A small autoregressive pixel model, trained from scratch: 16-pixel images, 155796 training examples.
Rows from block 8, named by matrix and row number. Rows with one number belong to one neuron. Each number is 128 + 32 x the weight over its row's rms, rounded and kept within 0 to 255. All counts start at 0. Numbers have three digits each. After the name is the row's rms in percent of the matrix's.
# gate: MLP gate (model.blocks.8.mlp.gate.weight, 512x128), inputs 64-127
# fc1: MLP up (model.blocks.8.mlp.fc1.weight, 512x128), inputs 64-127
# fc2: MLP down (model.blocks.8.mlp.fc2.weight, 128x512, transposed), outputs 64-127
gate.386 101:080117163162119187093163091096126123109143099107106193154102121145115152076108093081064155076128139091145146124142098157167151084143123128121132129145110120106069177100152119136117165152142124
gate.387 113:140146132136097140158201104114085170156113132150090123135132150174106120088086168084120123182177138075203182119144117089086181122154098097112136090121128116083140150069130125141099100144188088
gate.388 096:126120099066151080126112137121088139155069176139144125136145126140132125147134163121153146115165108112167124123145145170151125132125103157183123147103115105118165116140011111107166027109134110
gate.389 108:092110184162120164124120099185133129161185157124187141159152162125125143153159113167108105062141154125190129117130094157158127080182095158086177157108138150118188094114093125144130096131115128
gate.390 102:113176068139140141143089111195125105156136117142106142147117199136155178098102089157177134145168097165134168096137119051177092140129155099128171126124133096117122141091123147116175111166185104
gate.391 110:078133169131138195149102146151142145153081170148108169111076144090143165066173108119138117118119100109119143114144111106129194126043114129093139138084135139126144090102158117140178102141108159
gate.392 098:156190089110161080147167121109148114163170111168091119115140072126131197142100201104111160159164129140140189070136087181130077123128147109142132101122113109125084105078127148135121140141194077
gate.393 100:089130176154176119162083114091141062163114157150138151149160118140101161117144086110126154129150136150140111041189079183136095171106175101146129115163096069131111138068087122181116181154116093
gate.394 109:113172139127147132154129095113137112096095078174146126143130181155116178134174173148173146131101175114107177082126077112104068133136099133049126099089105084096114085106109125113137117127119128
gate.395 104:106160123187113109135165141179148142089030180140123124136173145140145173146171149121153169142167082147145105132114093105103128157127071043184168126106106136132122126107095154115153134108111113
gate.396 096:124167193100045102127180071142103145124136130172103103103115158124109134083102120143164132188160145078097143126154125140106116091122137041105101157142180148130117188102099098169084131115142145
gate.397 089:171167151139162149208134175124103108127114123156144107107184162104142175097102142074135196165094126113097111157140148130107077132134138177140112134173132131088096147141114141168093135120195105
gate.398 110:174100143067106141109199109082137142124129066101155120113108082176142186176182126133161143137132071110132173113100136125101163184036072122123125130091158099151109136165121104103066145102101196
gate.399 100:134129075130146135089082107170134161098116115145126105123175095090213135164210129179129126066217066098100123101150198128137146155134177110109164147161085136115104158142129129091085179119116117
gate.400 107:138138118120148111127068114104180118131169141089135176105142138107170124148118172163118099077104118172125103143140127077156117140065060201094126125104078076170163148118093125118112096129102084
gate.401 088:111118085152156045082118100170173162135114088114145149156126084122146138139153130122090074111125149150101198096110152165121158156099143148043070163096139081111142151209078099138179094148101131
gate.402 097:178085092148172161125150114138124139114108089109140144119147161203140178109111121173136089057161159090164144117112128078179136133081153180103129068127134090173142126123119121076091171097173120
gate.403 104:140134104069149116143133132157140117150127173103099110069150121141157163169142123149149098165139125176049108150138099131132111098086162131092176152166181163171081139153125124132138115152151161
gate.404 095:176123098092123186152177102096097167150138134155126108075206138141147162064119117108164144150107109166166078161130082093116128123129050105126127141106127131153131101110121142229126139113134185
gate.405 093:106105057182124175138083127143152141122059159117127119054133139129138094095143106124131098150156105136114158095120075104157113116153170119127179103101182133155104075129126172137125125120083154
gate.406 101:170161104125119121102092071150139171109120133101121121080143041110158155195136115125097089041123160098099108109126122138091101162145144139080087172103090115083104162119107135163153121126153130
gate.407 107:125152175138086161153147148136126131186152127107118201143182125151180156109106112152153128097152185161146145098097056136125094129089111106096093109157125133154131131105089128124142175089148080
gate.408 088:133170057095152182137157114119114076132119151149113102096121101181140175082113188137171175161137094143103184117113152156123142136072223127102191127148125108081098056125135096072158120107151109
gate.409 102:094116084081114105117117145151091137145160148160113147129097135131131180115083094167113130116140100103193190136107154139135208096137084175121184124131142137140212125087136087145176124130084159
gate.410 100:129084158104126119148107122161200132168086119087111138108164077106121133134143147183128105111135104100148107099173154195103151183098074082190136144135086114101157105154115135162117153149093093
gate.411 108:125147112100114123148117120194112134125113199151138137182127143081094083107150064105080134152157150109132101117168123120106101146161084092143110159184146185145115132156097126113137141137110111
gate.412 114:118111130099098106169097125166059064174122158197170083140126137100122131145078137144148164168163118163152166128136071126108180134127107119092159132189162108139160074100095150074104057157146146
gate.413 098:103163148205117160112109107134173150114175120163093142157144116165177145131141108110146080138127128170153133101171171091105103110122157092118127147116118097095151146113136070175134150095139149
gate.414 090:112096124140126171127134112102151084109135173169082139170109129095084153125036128125118199164110206134116202101098182128136180126092142132099132104156140145146224079145146137117154140124113104
gate.415 098:150082143114164121157118116176156124104153141178118181117082143111148120151126136169183194130115093162128124082194224090104087136129133161187144112071123102079133135170112088124148127098128118
gate.416 100:136176080155112108165042085094136160131159126158156170128119149093120145099086093125080171110134169121125117058161079143118127115159097150131140117142101108134105052039111074125205108146104112
gate.417 092:083068090107151070154160142131207114117100113160085139127120120139128085114078143157104180116131141095139122132115126083158140100102138111134153149120067138169058174093149183169100098169072132
gate.418 096:138099069167120150152102083200120113148126098194116098121095198144127077148060104192111103166153135146161158089204113156162124112145155094111139085141066086129101131115074164070118137173112123
gate.419 102:160134125161200116128174125163117083095095197093100136099115123157133129106101145164108125145155134163146137116154115038129126132155189125160120125115173139202093147125137170128100083069132180
gate.420 108:109219102160122131205123097178105066141123161106095127105188135090127140126124156131118142139154099166122103044123120163150151118151144156177139140166147104125156104042039119161140108160162115
gate.421 121:106162146104148118189152109092128137197128101140178072118109200158095154114089112119097124174182167112147156112087110120087148113136124084097126137104137127109111125146111097183120157140143186
gate.422 102:072113107206142119134103166121145094127115109183139152125087096093161115150163081096152069165096153098156144154164134152117155083103078123068167103175162078102115129123134127050148092088134179
gate.423 118:072066162135134130076136157160142131084115139111094172143143109116155099135125104062097108096133110082118181138183129102154139161098081127094132134200156134172095147117113145104180140150158108
gate.424 096:143171066214151141140110152171100180117149134088142146071151186109144150092055121124108184086135145180133101138084124105119120133166105076148161091163108075140114122097105160148077116124195135
gate.425 110:133132082108159151107115122155134150104117128176117173146097216145119205137095073190145107102110144133099168115135088144131176046144133216089204136163169114127148067096103100140130132136152101
gate.426 103:135160114203105148122115113148108116106082147160124138141112136108122158141114160152147155087166168157117171071149176166148104123120038146109156113135079093114103071140151163142151115162151089
gate.427 100:102180125146115120176158094131097128148145168125099096090135198049122145142105146052112140170159152135197136146108098125113140119146120086188133103163122139128107122164103172147157170132122146
gate.428 103:056094121138115133167107108146134191159144052153161139137158164103145068117106084133147140120148129179126153141157113130130136114165049066172127122084120109163152097117113114140152115100110164
gate.429 099:153122082167071110145109135125132065111078106137086076140129117199136094135106091122104115129133116094097079139194088130073079110158096091085131109117179123110149087149110109114157137108116105
gate.430 148:106175155123197111138212143161150126047115146083106149108183132151163104109133165135121168137188156145144114147155140079156109148129164106138158125129095128168107115124101144110173124094093106
gate.431 106:071180140147126079115179140176102072061075159122073120055155137153147168134156119147159144134155142156123147160129107142122162142146122045178101113137173128212048154100106134117180115115089139
gate.432 097:129128117210149128139116163111107053096099139168163117121102157164122168122141122133097140171124065043102119182142092212159147138170122113103094076145120104169141071142120180140140125092157100
gate.433 121:149147095097150206135151164154103093115136169130135170090125136164181142102175124116139172072149099107100195114192152106130099194056143150119115125188071094109126144086099100084144086131152149
gate.434 084:083091084165156125103163107104127160074120114141122102118109077126147098145072115113173157146171125149168146117082090135166147078162119130173094112161089137086114175138148150109164150193166085
gate.435 103:062142187102105101121123123115116083120121151142124116114150164138160078214142162176167069097135149123122142143144103137188102104150077071065121120150068126131079138099126150128153067140124100
gate.436 093:110181094123148123083167100200109067127117136133124089065099132214187157110134172075114119146113115124158195127124139094126119155089098162048131126153128120152099160059124145130137112201110158
gate.437 107:075167148115154107159095114105113031159167121183151154124117129118186101174113027207186139145134114114131157114148105118126189137160125145105173141099131086108164114054108077087137152141181137
gate.438 083:096096087133072102102116092154206141127192142088124104147100114139155116146084096187073178105139119157129114109146104148112182118141165110135168158146094091084141173131154181117091159152122130
gate.439 097:078071116122144096125120069173148071178144112113163124202144126073125130180138153152123098104166109149192101102165165142087142182150146102118118163147143140103085164166110155087190123200146140
gate.440 100:121187114161092132166171067133127124095148076141147103118161190095093101098129087171080199128120168128153087143118169134133107108106092120149153171155138106143109135098032172163113135140156165
gate.441 094:145164172107096148164119102142105095097176140132145134155111126117101056193176124165181172080162171158148111140120096174150139143092115115173121085157114125154069129117112148093142118135088116
gate.442 109:111172119120161108101090118112102142079162121110117167128136139138101105118119123122165123137169131099110173152066130102129140148073110096136110134087135143176125170171134142068136166157130099
gate.443 074:066166133156145177156137108174209095116215155104158091108076118095119117148178126118134085148135084136157155137139089102093081172118157124063184154125103121107135147110109137155113133131108187
gate.444 085:099140084080129140117109139154054170153084148141151128131177176125198137098081109117085124128122143115176126148145133071139145095131174140098107117122132137141118118091143146164176121134110092
gate.445 099:085169134130147166121113121139126131130128202143149108053101155145142081130121121042150179134124124127103115106177123146116114097168147113114094123123114155114076139064147140134212101138131059
gate.446 101:156095176127167173101176133120138152159111160132115134221163157136116065104070161077172112101101090126114173094099127146115132142142092139141080106126145167070131092090129123111182162176116128
gate.447 101:106151188136161093129144140150130125065132143099103147130175109110118087152103143084167126097099163100118175130185094124116096100141146143078143115143139116120129101122143170172136202172084131
gate.448 098:167144157126155141129131123115139118111117140159122159111146104117136109088117086122186192113186142116128135135102133158142156162058100094133117143121094180105149157133103095123138190179125078
gate.449 095:158117131098076153131108101100111056156102156122182157144069130168159096128072149052122171147150145112191068150038121092113111087101081132142123144166113182162091150114144178166119120154134142
gate.450 107:070126109141143079106164180166143070098104158127094127143115093135158051130126120060154129125161110134117112144151167144156104099103161129159085112170085102171153121114138172120161154107078107
fc1.386 101:105095084096104139163169131161111180111091121129144131112146174137108137116152158096100103148144117154193048109095127081101122132087094130134086124188118181129183118133158149131138103121111119
fc1.387 111:156147096168165121140186140071130142148098117182107161108182133131099172090124185085123102158136177127192159129088096080080116105148138087102121069138113107108103107092110151120132157096097047
fc1.388 102:111099081084156115092128152153096050105055162119125069141146119136133135141138151109155067110163195202109119133138159128134149134087159148088141118128102137096113102095110151190170136098102076
fc1.389 100:142134157069137170153153106119132075106135104107151030095169109080159095064084143114096081117159171106113138134094138113127156126168126131037151123052123123100114137121128178087153095099155122
fc1.390 091:172148091125150122137084117117077148102152126191099160136108178145160137104189070158123107178124099107097168127113120108145161087191142124151180091128155113169128134186127081138087134137111106
fc1.391 104:163086140130136062111143137151173161071202128078150114112155151160099053092123145144060118115075142115130102139079106209120127102155158154125089128141187099187127112098146111173131139130053068
fc1.392 106:109105113127092090103138089135169174158157155116139129159118116151155118118119078145154144077169067067140094146121110079127121111104057110091159170077088132176179174143146100131148115153111114
fc1.393 090:123186131117146139130073117122197120138142104139112175077198142110065091131120138091087120133085104130122116136145124183181104117136145158150133075115161142104146074165091101090125119122157208
fc1.394 106:159090097154153112126140139103112139144126081127080161142136138132142105163085147188107141104149134100135114110095134128156173146092156120140124120123107130150085120162081096073132211162093130
fc1.395 099:170131150139160102150140153065104078182158146159135148122185202140123144070114114096065149132088089136146152149104130141104109135149109117106118117143144098091095136147127174116088125116076146
fc1.396 106:089063103103174109145063102136134178133170091103229152175103141124112148153139150100137145051111079116142105096165170162185086179104111107119086153109093159139158107136096146069115103158129119
fc1.397 095:144120170107141106129126142140132095110125146124063164116135087155131198108101192162178139072135168162088154091157194113135081097097134112141154112138061156129113191089100102138148140121169042
fc1.398 106:116142106087116168114081166168157137163111206121154116050121131101160108127154117072154145151128126150144096139151135131150120101106136109139072161203173167098060144098152121160196081153094070
fc1.399 102:137108091186104114099125095134135153105139082136135106117151085115164125188122165111101162131157111110105094156098108127195126114108169179129101144127092163133126104166090163080077166180137166
fc1.400 109:042123131119159140129138102171142112093151135154070168085136166155118131082139061147098215104155083132133135111130105146202146103125163154128135115120070139208137092116138156168118149163081098
fc1.401 110:129142097095155066117099096174120177173076140149107151115159051091165108096138129179132138125117122121103161133137147146097126109191070087062027127102122151085146103134128103221161129159095138
fc1.402 096:162190040150139169129105119121136134135148079095135119143171178101144082135145157129131103048080102089129104131164109084120167170136207115154143125113145146112127096134131089103108117149097154
fc1.403 109:082083130080150160147121176117152089052101154122199142130104149094109140107171184083151101126032114095102164100130096132114113138116169163117135158123127107105132128165129116106168099106149190
fc1.404 097:124101116109100103105070125182140101104122132151076101124092088141097064148143143095135040089096143166085149124171102139141070120169128125116063175165149131170114141203130138163124140140167142
fc1.405 093:140181115104098154115043102131138118182102103141142081097164122062076145088095103179160178099188167081097129114086202134113104137135146126144093130128165147124070148092128151118132154168162130
fc1.406 102:169100142093107143124142133145125127109153126099108193121160103126120119085124141076103129167086121173149100146174166124134066152133130139114205118155118146122104137175127130084113138122136096
fc1.407 096:116139104173171142108128125114158108126184144161159137156171136114115170176124135130087197185117128117047139161100152146123145155171184120134143173093121136066144142075144143095118105168130180
fc1.408 084:087130167090165139119105117085108177129087141141123154152184184091129119097131175135089082106142122179092107115121113166187090137151173181134135121115128076178093144089100125113126129214175125
fc1.409 102:165090080130119108125112108126175166142165167129176141095118088121085119112055110109112093137103153114171175130076145086103134128165143133109206115129163142111129116147163125124125158162128130
fc1.410 092:127122077107134145155068178132186066132107110081105135077132124102105151078122143139167179105128098195148083101173142175073120137080125086155077190132141138142057170120157213127130112124140075
fc1.411 097:153150097088156105136096130193108151062113140108071102100141108139119128158136103166065127097158052141112158113146141155123121163146157096116179114089085100164098147142118138049204110130141063
fc1.412 100:165147175130166148134156137138118143143084130141142182167132168126142063082127127096154111070140191169080152129090133087157069117176121108153088156124077186126143111153093032104151125133123139
fc1.413 092:094114170111130168138126096154150138129127135089146169136157102047145126129140146073106190150115156104120138183144091149189096088090117155051126146150147111121118116135138154119195096087133089
fc1.414 097:111059100154150109137135108130130099091127136135083127065180095090119141130134119114160079111093123135173154190095126105135123117171194177067168090122126109073125175115159148160085142145117147
fc1.415 092:106119138124132154119142115161145127093075118121083164128142085113130087122022167188109119157174142126125124190110139130182163082100169155119148188115182127129112120132124126159153139114112077
fc1.416 112:148146146161118101146103147131176155149157198170172150175151108145103109090141133127126159079145122176090080125119112168104108126128093116116150121130142134186162118127155099102140117099166148
fc1.417 085:090131179173123126102174124109059151053105104098120102148129137206164153147066164129093124108158113135132125137190110103106096146135162122090076136148124194080081121125148086087078185098160116
fc1.418 101:109112162096129142132130125107154159205151191116094032184186130169128101109123123127169159166138136124139154119124147166108184107129123068099092121121079087125095193209114128143172120148132157
fc1.419 106:090161152156076111129132147094122156188112142118125187102099146104163154162098151125172133112113099171116176122061062125136168134144064146078155133107139084116197190131112121171153139117107066
fc1.420 091:092146066104160126103197135137162145084137065157136100134126155120109092154141142135121077136108113068101141113171117142094130199142109113110132169109111133126182174164124129067145193122168174
fc1.421 113:142156189041159151153165119110099149143094124070160122137126184090094153125110158122146151163157180142100162143167117088091097128178177125150116141124147155063154102123146122085164126116143161
fc1.422 098:085155201084167107163119128159150120119126109024133162066145180111077166120143127145119122123118063109104103139108118103139100186147112177135129122112085111139106138110107152124098139169132120
fc1.423 113:140139092188197110142100146162155122153148123130129127194076128143148128112104147137153144189152117158168131149110174107121140107085200145124123091135093100118099174110133169123111100097138098
fc1.424 100:177100161120145151107075115115158123125148160039141093150136154089099072173088157102137145147120230155117120130110197098135078141124121141123163174107071118133093185164112174124105162128147102
fc1.425 116:113087121085183116132153142105083142120087144095086125080123117119167155095108126169140112113146064103160184130099164161148136135160087079172120156105122074131139155131140130117144088152128152
fc1.426 104:130050076127123156159152116143086098128071143132105132120174112154118155113083199198163120100139101111121119123132164130139215113122104149128098145100107141156166037147152123097142144208149111
fc1.427 098:071210130134131086119201148161119041125140224148142143054133151091124096128141128111131170143170181074149146135105157078152172055135148124097139116126105110163164134131129157125115134094118119
fc1.428 091:111115110103186118127116133109104171156181140111121090131106132094102088168148109131154109129115100090110148150131136157131055105120158117133117150149097092220087155102138086101114173148123079
fc1.429 103:159166085128139125126103080145168107172143165159187096102123105119148146116074108120161057178162159156090133107129166129079120083132094123127157122160140066117135112145141053097165111134209099
fc1.430 117:182088163089139186098140104109105104161136175122115112098142126132127118137147128137065186143117064107109129089193183109091140255129134121140102133152146155151117156129101131102153121089125113
fc1.431 104:194117147150140082143128103164096100159139167177184105134101123156081152125111181125124063058069072059153149117189199146130121079152160102139111156163116161116112157156114105154093160125152078
fc1.432 105:095148085119145113170168139120145167151123156142096098077118136152125154123140089164142102142150112174141174181161095115182153099094079147120162061130157124165094078109089135096114144095096177
fc1.433 112:132122212097095104140135101165098094097177133059167022129118134130121085090123190146109124129135170155121134125128136149135070163148125095186129139095177140094079162120097111102107182137054105
fc1.434 096:146143191117124085123094154139093116134114073115111130116166172175096136073150115144151149092067155080090106099155139079121048127122102118080113137158135114152118085124079107143123148158109120
fc1.435 106:098155096092132128151132128171124127151138132102075168121062141062133153132141117175147089120187089198117173138125098163081160133080153136115122144102136147151190160144127102118140119121124156
fc1.436 098:142033126064160117122114126131111074098152062141166086168105120152120141185101145099132118116079108082129102153194058081083086098139170119083132137128149113156162126089171107172143125181198136
fc1.437 100:049148206143127140152174133050116091089127112079167094170185127085121180158128111147095120110158160166142109118176102151101095157107082100171133144122111161123129130154149126123143085113128112
fc1.438 090:081119123146135132125168132146188155120111104120133134083123132079131099149146144085176180132075104118129120204112107174152120095132122182145117109119142155147111119130154165147151123145143171
fc1.439 100:195128117148043177156115125148106141128118136140102120090071157154101126061120077103088141154131116117076124146106131168094116112082121096121173114171104126087107182136124198120083146139105163
fc1.440 089:181118086094099127154101130128175125152145107146121108146107143140143098121126113128084131137088153073127112135165133148128100167150172124129052086175105116166126102175220138152137199117112140
fc1.441 094:119086120151145165157044152151096132105171165113120152132040102146141095149116134092144168120107139160096152126125109112140184150133159179210169152154123151150170131166153155128113127080081103
fc1.442 122:126123102123066133139095128172164109102148179134155084158144174116128115228108077105126144073084163129146078103094083170120082124114107135121119120167153140091145135123133113116166129125114129
fc1.443 089:119114182081137153130114147059177080087166168158177133166099136106201109147143194141177146108113165188156116120101135141135121144063114107108135098111093158114144167155101134046139092148101109
fc1.444 099:074123141066129131112148168092094120192137183120150098102140155189137103124141128087091124087159099100171130170136145115146126094096130107121145058123119158119128127138154192129163084115107065
fc1.445 099:113096108136123134150116149120161155164127138183091066167104179170064109097104098140138163164091108051162150137131119118080184049152191134086099120068151117134125171119140144098150133142140111
fc1.446 102:185139144136132079129171148126135136133120160139092170151112144199195134140133134119130129151089126149141110146079118132151120080145143100161088135138170156121146121146084157152151087149151186
fc1.447 103:088139101144101140136138124183166175140098187161146120144102101152124168062128114158143114103126129131096136082090113115128144182123090103168068124156085115147147085107151131154117181178108158
fc1.448 102:095195098152124099146120135142147134152085101195139136079144119135091149106111138161142091127108070058095149124104117120095140097104123147093093120081154124152202113188094133075130122114088162
fc1.449 097:152117156133138088098103124173167134077165073159115149122162100125096097080171112132141114169133139134156107137137153175098067096155155184100091107193154135178129098138139141133107114144122187
fc1.450 099:109055168155126125125180140156069113068105154092108170121132084043075073157153214128126175142131126110138157148131112118138084118105096134141093185152110168140088114135105104154042094112127127
fc2.386 109:162214121143103126151107115097106130139176117100096149073130095122163059054173134132133142181109142114160133126139132136117216104109088102104105103142180123096094121143127077175075142162156091
fc2.387 107:171151137163123088101099158136119114110107107124139138124130144094120099088113092131134158085120145163136058179102209118114130105150132167124114106152114061083181149128124120043074111119148055
fc2.388 104:141125165164175153134154107137136201170130068147162179140090100176129184151104115129093078145100115113108145127137119062121099102084185118109082125054098143205144151142111118108060132075089137
fc2.389 094:105084105053123197164106139129172130117165108153163104144124138116140093097094124158148085135193128085103141138091126138145140150103152169111129098080086163101110119160097159139122159147151121
fc2.390 092:103085117104101134084159103134126185109105158131161152141081163071157164207110158073125065114137123098136172157126104140177108169079144113110167125172135116153169139138104123138103102092077138
fc2.391 101:128162138074089168125112132106122123215129149166203115099129147124118114114157108100143076137128095106191155162114094105133138196098122092118140092111138087190113161096142151124042058151152165
fc2.392 108:171140047125127084160135158159146167142162089101127126129149098108157121149114190092091141112150151133114144107142113168152104109126181189096146122153124143099130169128110162065117120158129083
fc2.393 105:096158117091151182110141088143164104137128111147082145106174125145130150137081156136111102138126145146123111115141104084135125206171113120113157140122084140081174117126154062207123062151130153
fc2.394 116:178115129131138108127126162128098140162164056155110129172092177060158088171123164121118110089124120133061148174159113100106136124104097162116122129145146120088060158152153128109110094117159128
fc2.395 099:100150138110183120103151148118101115123133105135170075164088131137088158135186154117177135158108120135145106134146126090134092152168075126174165088109051132143164145138130090126135099158119073
fc2.396 108:126147152190088137152190125125135079098137102142058112125168088176087084174150095133199103180155120107100133109095121128091177161146173150142132136139055183201140165128153136157166114073147152
fc2.397 092:116093154163120104137113123080121102195157147096150069131123099134122135111205105110097102175132083087124134101161166155082174152167067155121138129133148096107075113179145102176135155057101197
fc2.398 118:129133175134128130104165139140186133120180076125108120177123123153108175139125089116163100068130097132091136130108105125104185164138072109133174151092120175102173112168144145067151157145105129
fc2.399 102:110211131102120148141101176131158068176152153187113156128152100153122142042156101135133111137123174159159091150132052128146193118131071155120138139091176107121129118093078097141108103116136155
fc2.400 113:118147067159132153088114133118077132151138099106069130175162137149099186156158136139138128153107134174113118127178141130076174079102123083112037141135137124124071136080124168101143150157092161
fc2.401 110:089174214082127143184102181115101190116125173149125159075172180142151149107137090172150145175093150129113106163164116097126078138156136090171141183079149096140147161066093131122104115090119149
fc2.402 097:167148131143155137123141202106119142049116174118117128117118095119191095158096087139106136083089155074107172152132108137121137125096145193148145167145165087181117138087125143176151092149080167
fc2.403 108:141120144169140116131166142173138095145047097152125122133183177180142092135129111092140108110150151116101132187148135111093127137125113120170078098108110137160050152221117148085178139075170176
fc2.404 094:091109112131125164093132092100077151219107149098208141161156166149148113142087113135119050130175138091107140154141166057108100115149114119180151131132074206079181127133128123164102090132133163
fc2.405 093:065075092142118095110163199119211150153083114114119122090128135108154108147105171119115159166081119190127142123134132086143093068139091133083136159157186113153124135147119136144141124126120155
fc2.406 102:050091132176122168162147122180136121085139131145130103134145167101107108099175155086071168039107101128075146101089124107109153098132125098138120113189096168077130097151123104082112158113155168
fc2.407 106:112157126164095126165158126097114104128082107102081139094104116124146129087170138126165120109053097157201136072168106132159134168086113148117123132168194122163108150147138137136179181054137079
fc2.408 087:147128134101158161122120121067080148095145200113156180228136174124147072106152154081120186127139086151085159124119145086142061172105148137104184132094129130118100082156119100140130107165149128
fc2.409 102:123136154170197124117181171096136201113068116152141144165127103100123058123114132166133098091115195117110135135112127184125126141121060115154144129080085123187099144117146142071093121104191116
fc2.410 096:107151108145107052153180141124074085118163140155118107167074141127156073089151103111100116088169173126116180146067167078106198158126134161118123130129172123169145111114131192109153086108119175
fc2.411 096:130131164108102186141152088062116154185147156116097084172124205148124225096075085124089131121095137105131081152079108109093173135102130120106178126096148129124131083131117148101122131068172186
fc2.412 095:098087182134131112134159129128141167070128114152152184108019113091164147129243118100040139073127121127149125126148132097110086120162154110164158119168081161129130119141121073096129105108162151
fc2.413 096:087133167169136161122125104111116185168064151154133142078129093178159093130066094126094125054090169087184095114139127126142077104115119156099176176120112127136130097137123110097161130126137069
fc2.414 101:116239158126097143109128109112135179160134143129101124115136135198124118144168130138112118084067103086151087137140110143144164105083121107100101115135141171128036106122146144087164149157095132
fc2.415 096:181140096105101140116129147050161182153145109094103144102111096141117154094160091098121076077116100104185106128120156151169139082109149146150043099103151119084123145065124193164123113115148143
fc2.416 099:168116159192139148156140115138177104098101216062127179175156084174132122147114143134129139101110105178197040120102149183117131148104158104125143089122080100172181153153137158165150146115224135
fc2.417 083:133164123137127211099116132110163145120209152144143154109080158147146113179106108102122205171148105113081109125131058124135153120159164121154169146103148063143108141078118121083074136115135118
fc2.418 087:114145150094120187143143117176161140070156129071155095108139114151096137177126128141178119151240117100143064175068115189094144157156074097111129062084098121098095128193099119159144133133190179
fc2.419 102:120143139127154107146170075181061095111154160059061103102112127131146153118107101143195108160175171117099146124152121129132111204189116152163119106122128123116051149135116147102122097117099144
fc2.420 097:151143152143134138047109107144151163140112146157126078156114082149107180140137118147114091075097125097151156140154126051130115132104133148139105098164157067169098126181118161120197169123145135
fc2.421 114:137165118102150115134110197172146122048135084098096164097166200107138069113135081161157219136165160183142094149192110140152069123129092123172122097157090129060102132072099123093147123161112100
fc2.422 101:106140091197099120167090096131127113132189155105172173133076084039109160085134058097137096140164153140162118142133078123094108064123109134073153107138139126130206097124101137109085107133135195
fc2.423 105:111109104128127139149160116171074103147114102108150125131175132128148131043128199176138160178159064152145121098143085187153126113104107088142116088079115162123179065107111122100071096132168173
fc2.424 110:131121185109151135127142161125125111194124155169095122167106095178127100138169130135140164161123093079116153167148115160092153108170143074140128107079139156110085151110103119133213103134067118
fc2.425 111:097114132142093135156083105147141120176127180157186179124159153129158137078150132116163126157128122185142125117132145145182052108175155038147094144045080150100109144164180123129085115118101126
fc2.426 102:127102088098119125126103170100074097159172111125081160134153127114123116130121125125120131199149126092109114157173137082164171148104083130117092138080188153108134136108130147082140111112149172
fc2.427 095:121132150092153066122087147154100067111118134120122092111134122097192101113117129109086176157071118212077077119094150115147113108145164111097130121115154105185133144156160059158128125099144104
fc2.428 085:120163104123093171099122073060149141114145073090098123111146080166095170037133068121111106126128080126149122107147121098106232145155134177133178141169133154149123092133138112126157137099098206
fc2.429 103:168151112060154119154111159090074149142167143104146068148112117118127145176174172172134104076137203185182104097147134089124160108155119154138078159131182095104129157100108175167176152138134136
fc2.430 119:097103075120114091145070132121158197160158097152179116171055129113082173114132101075151072143114173122140165108098107137131178096149088094106122121067144113110167160108132072120087145130154135
fc2.431 097:174118123086155106128108139119173091135079110051123094101077144098163126166066143132148129121138175212151126094150132093113189146124139104106144098129124133122135126101150162125093146139112126
fc2.432 090:152101193215161147148118126137079113110114078090173108149105122118091154128170167145147082146149161035085130189147166178095094088159121097143141107113104146110167077165127144096111135097078121
fc2.433 117:050181141194110172116128108138196106126123148131205120104193097133125128114157128076123101097116082108139112140121102096088141126117143100097184159072109110164109088122122064160098084144108181
fc2.434 097:091099091168132108127157083160111182108121149136109127117114053089113124169102084119177138148183114129145167119090083165127127104173079165150160112129104077097136145128131102126171126127178123
fc2.435 100:129180156180134110086113134121140094206131120099080133162162139153162082082144202134105049162085126125140153105140115068113188192115077155132151168088135143153163100118135092120130159117082104
fc2.436 098:193049203072067099164109130091101108136190056148114165158099111105139149170118164132066163114112159073147080114175085134175125144136130134097120124117142133096159163106075122147110105163159160
fc2.437 106:176141183117169119112102145142129052174152168120117067079123132117111181071181139072130079086151083162169132097096111104154108114129135148172110141146124171142144142094084100113162124134065119
fc2.438 099:210161116116153089105076091082099166121127097162128138126147117177147151117134129148145043118105135147159136119193101134167138128122155073127128172086166095155140094099138134154133116114082139
fc2.439 099:115132105153148148124159107108138114095097150115164054175155125131137092176129112111129177180202141192161116134066184087126106147196116133073143119112071129121131126148147084122151114061133112
fc2.440 101:062147081149124139110103130104104161078134102108148165174167112127082135095062133097145157120126185143088108107159124181075118136120128132187130110173148114086173069086145125133094184128114137
fc2.441 094:112117103103089073113100126168182161171135161165088140115160158090165198148134135193132119112123100147120139149134176107153091097126103155111134147149183054067099133077120164166153081141151228
fc2.442 115:133135148149148072124161158082136126092219099133155117135086141149085056092101102109123185114117097140095106062146156121129119175130110156149109116123092122120122112180121130101153151138114070
fc2.443 089:086163147127078148110092117158151117115171160124124126105144150113120108102131080084107112183131151139147101148153129147139154161110077153152202117076120107073078152166130072164135121065127166
fc2.444 095:192136187145144144143190155062162084099132112080121090102102098143131137155135238129180105146136092120105168130095129155138166123147122174145106111144102101087103153143107082104141116119069111
fc2.445 101:145118106131165115122095145102083080182111089094193180133147127138154084194162169141146146160132115102112143141092099096122142156071087141138121125146104158131162194135127133109068137126103153
fc2.446 103:140089156135115140149099147132158095152102150116124151132214142111163159179156200167155127159111149139119109117108158143082074148108091106112168122187154125098146127150123092124182097123144199
fc2.447 100:055103128124155046152134168141140133103185185171082126125089102108135143094104106127151195145151114109133175152115131121141188156141117102161089097074130154143092112126098118094084147184092135
fc2.448 109:123089201165097115114200058147109143105156160142113115137077121178129093164083122155091158153149174117128131148149111099111127106118150085116163180114061085127183120104137118150061112208155124
fc2.449 098:061107095132157119126113105122132106149166136100163153124092135112135174141135127117080134114113142087143150134128096120126174144131161129096134168134121108046167118142201140097045078118149154
fc2.450 098:147197069102158163112120120117199176102115118165130154095112170158112159073095081110116064181132120155152114107108089119142146084108121121128137142134216145155174100109150168089175121132162184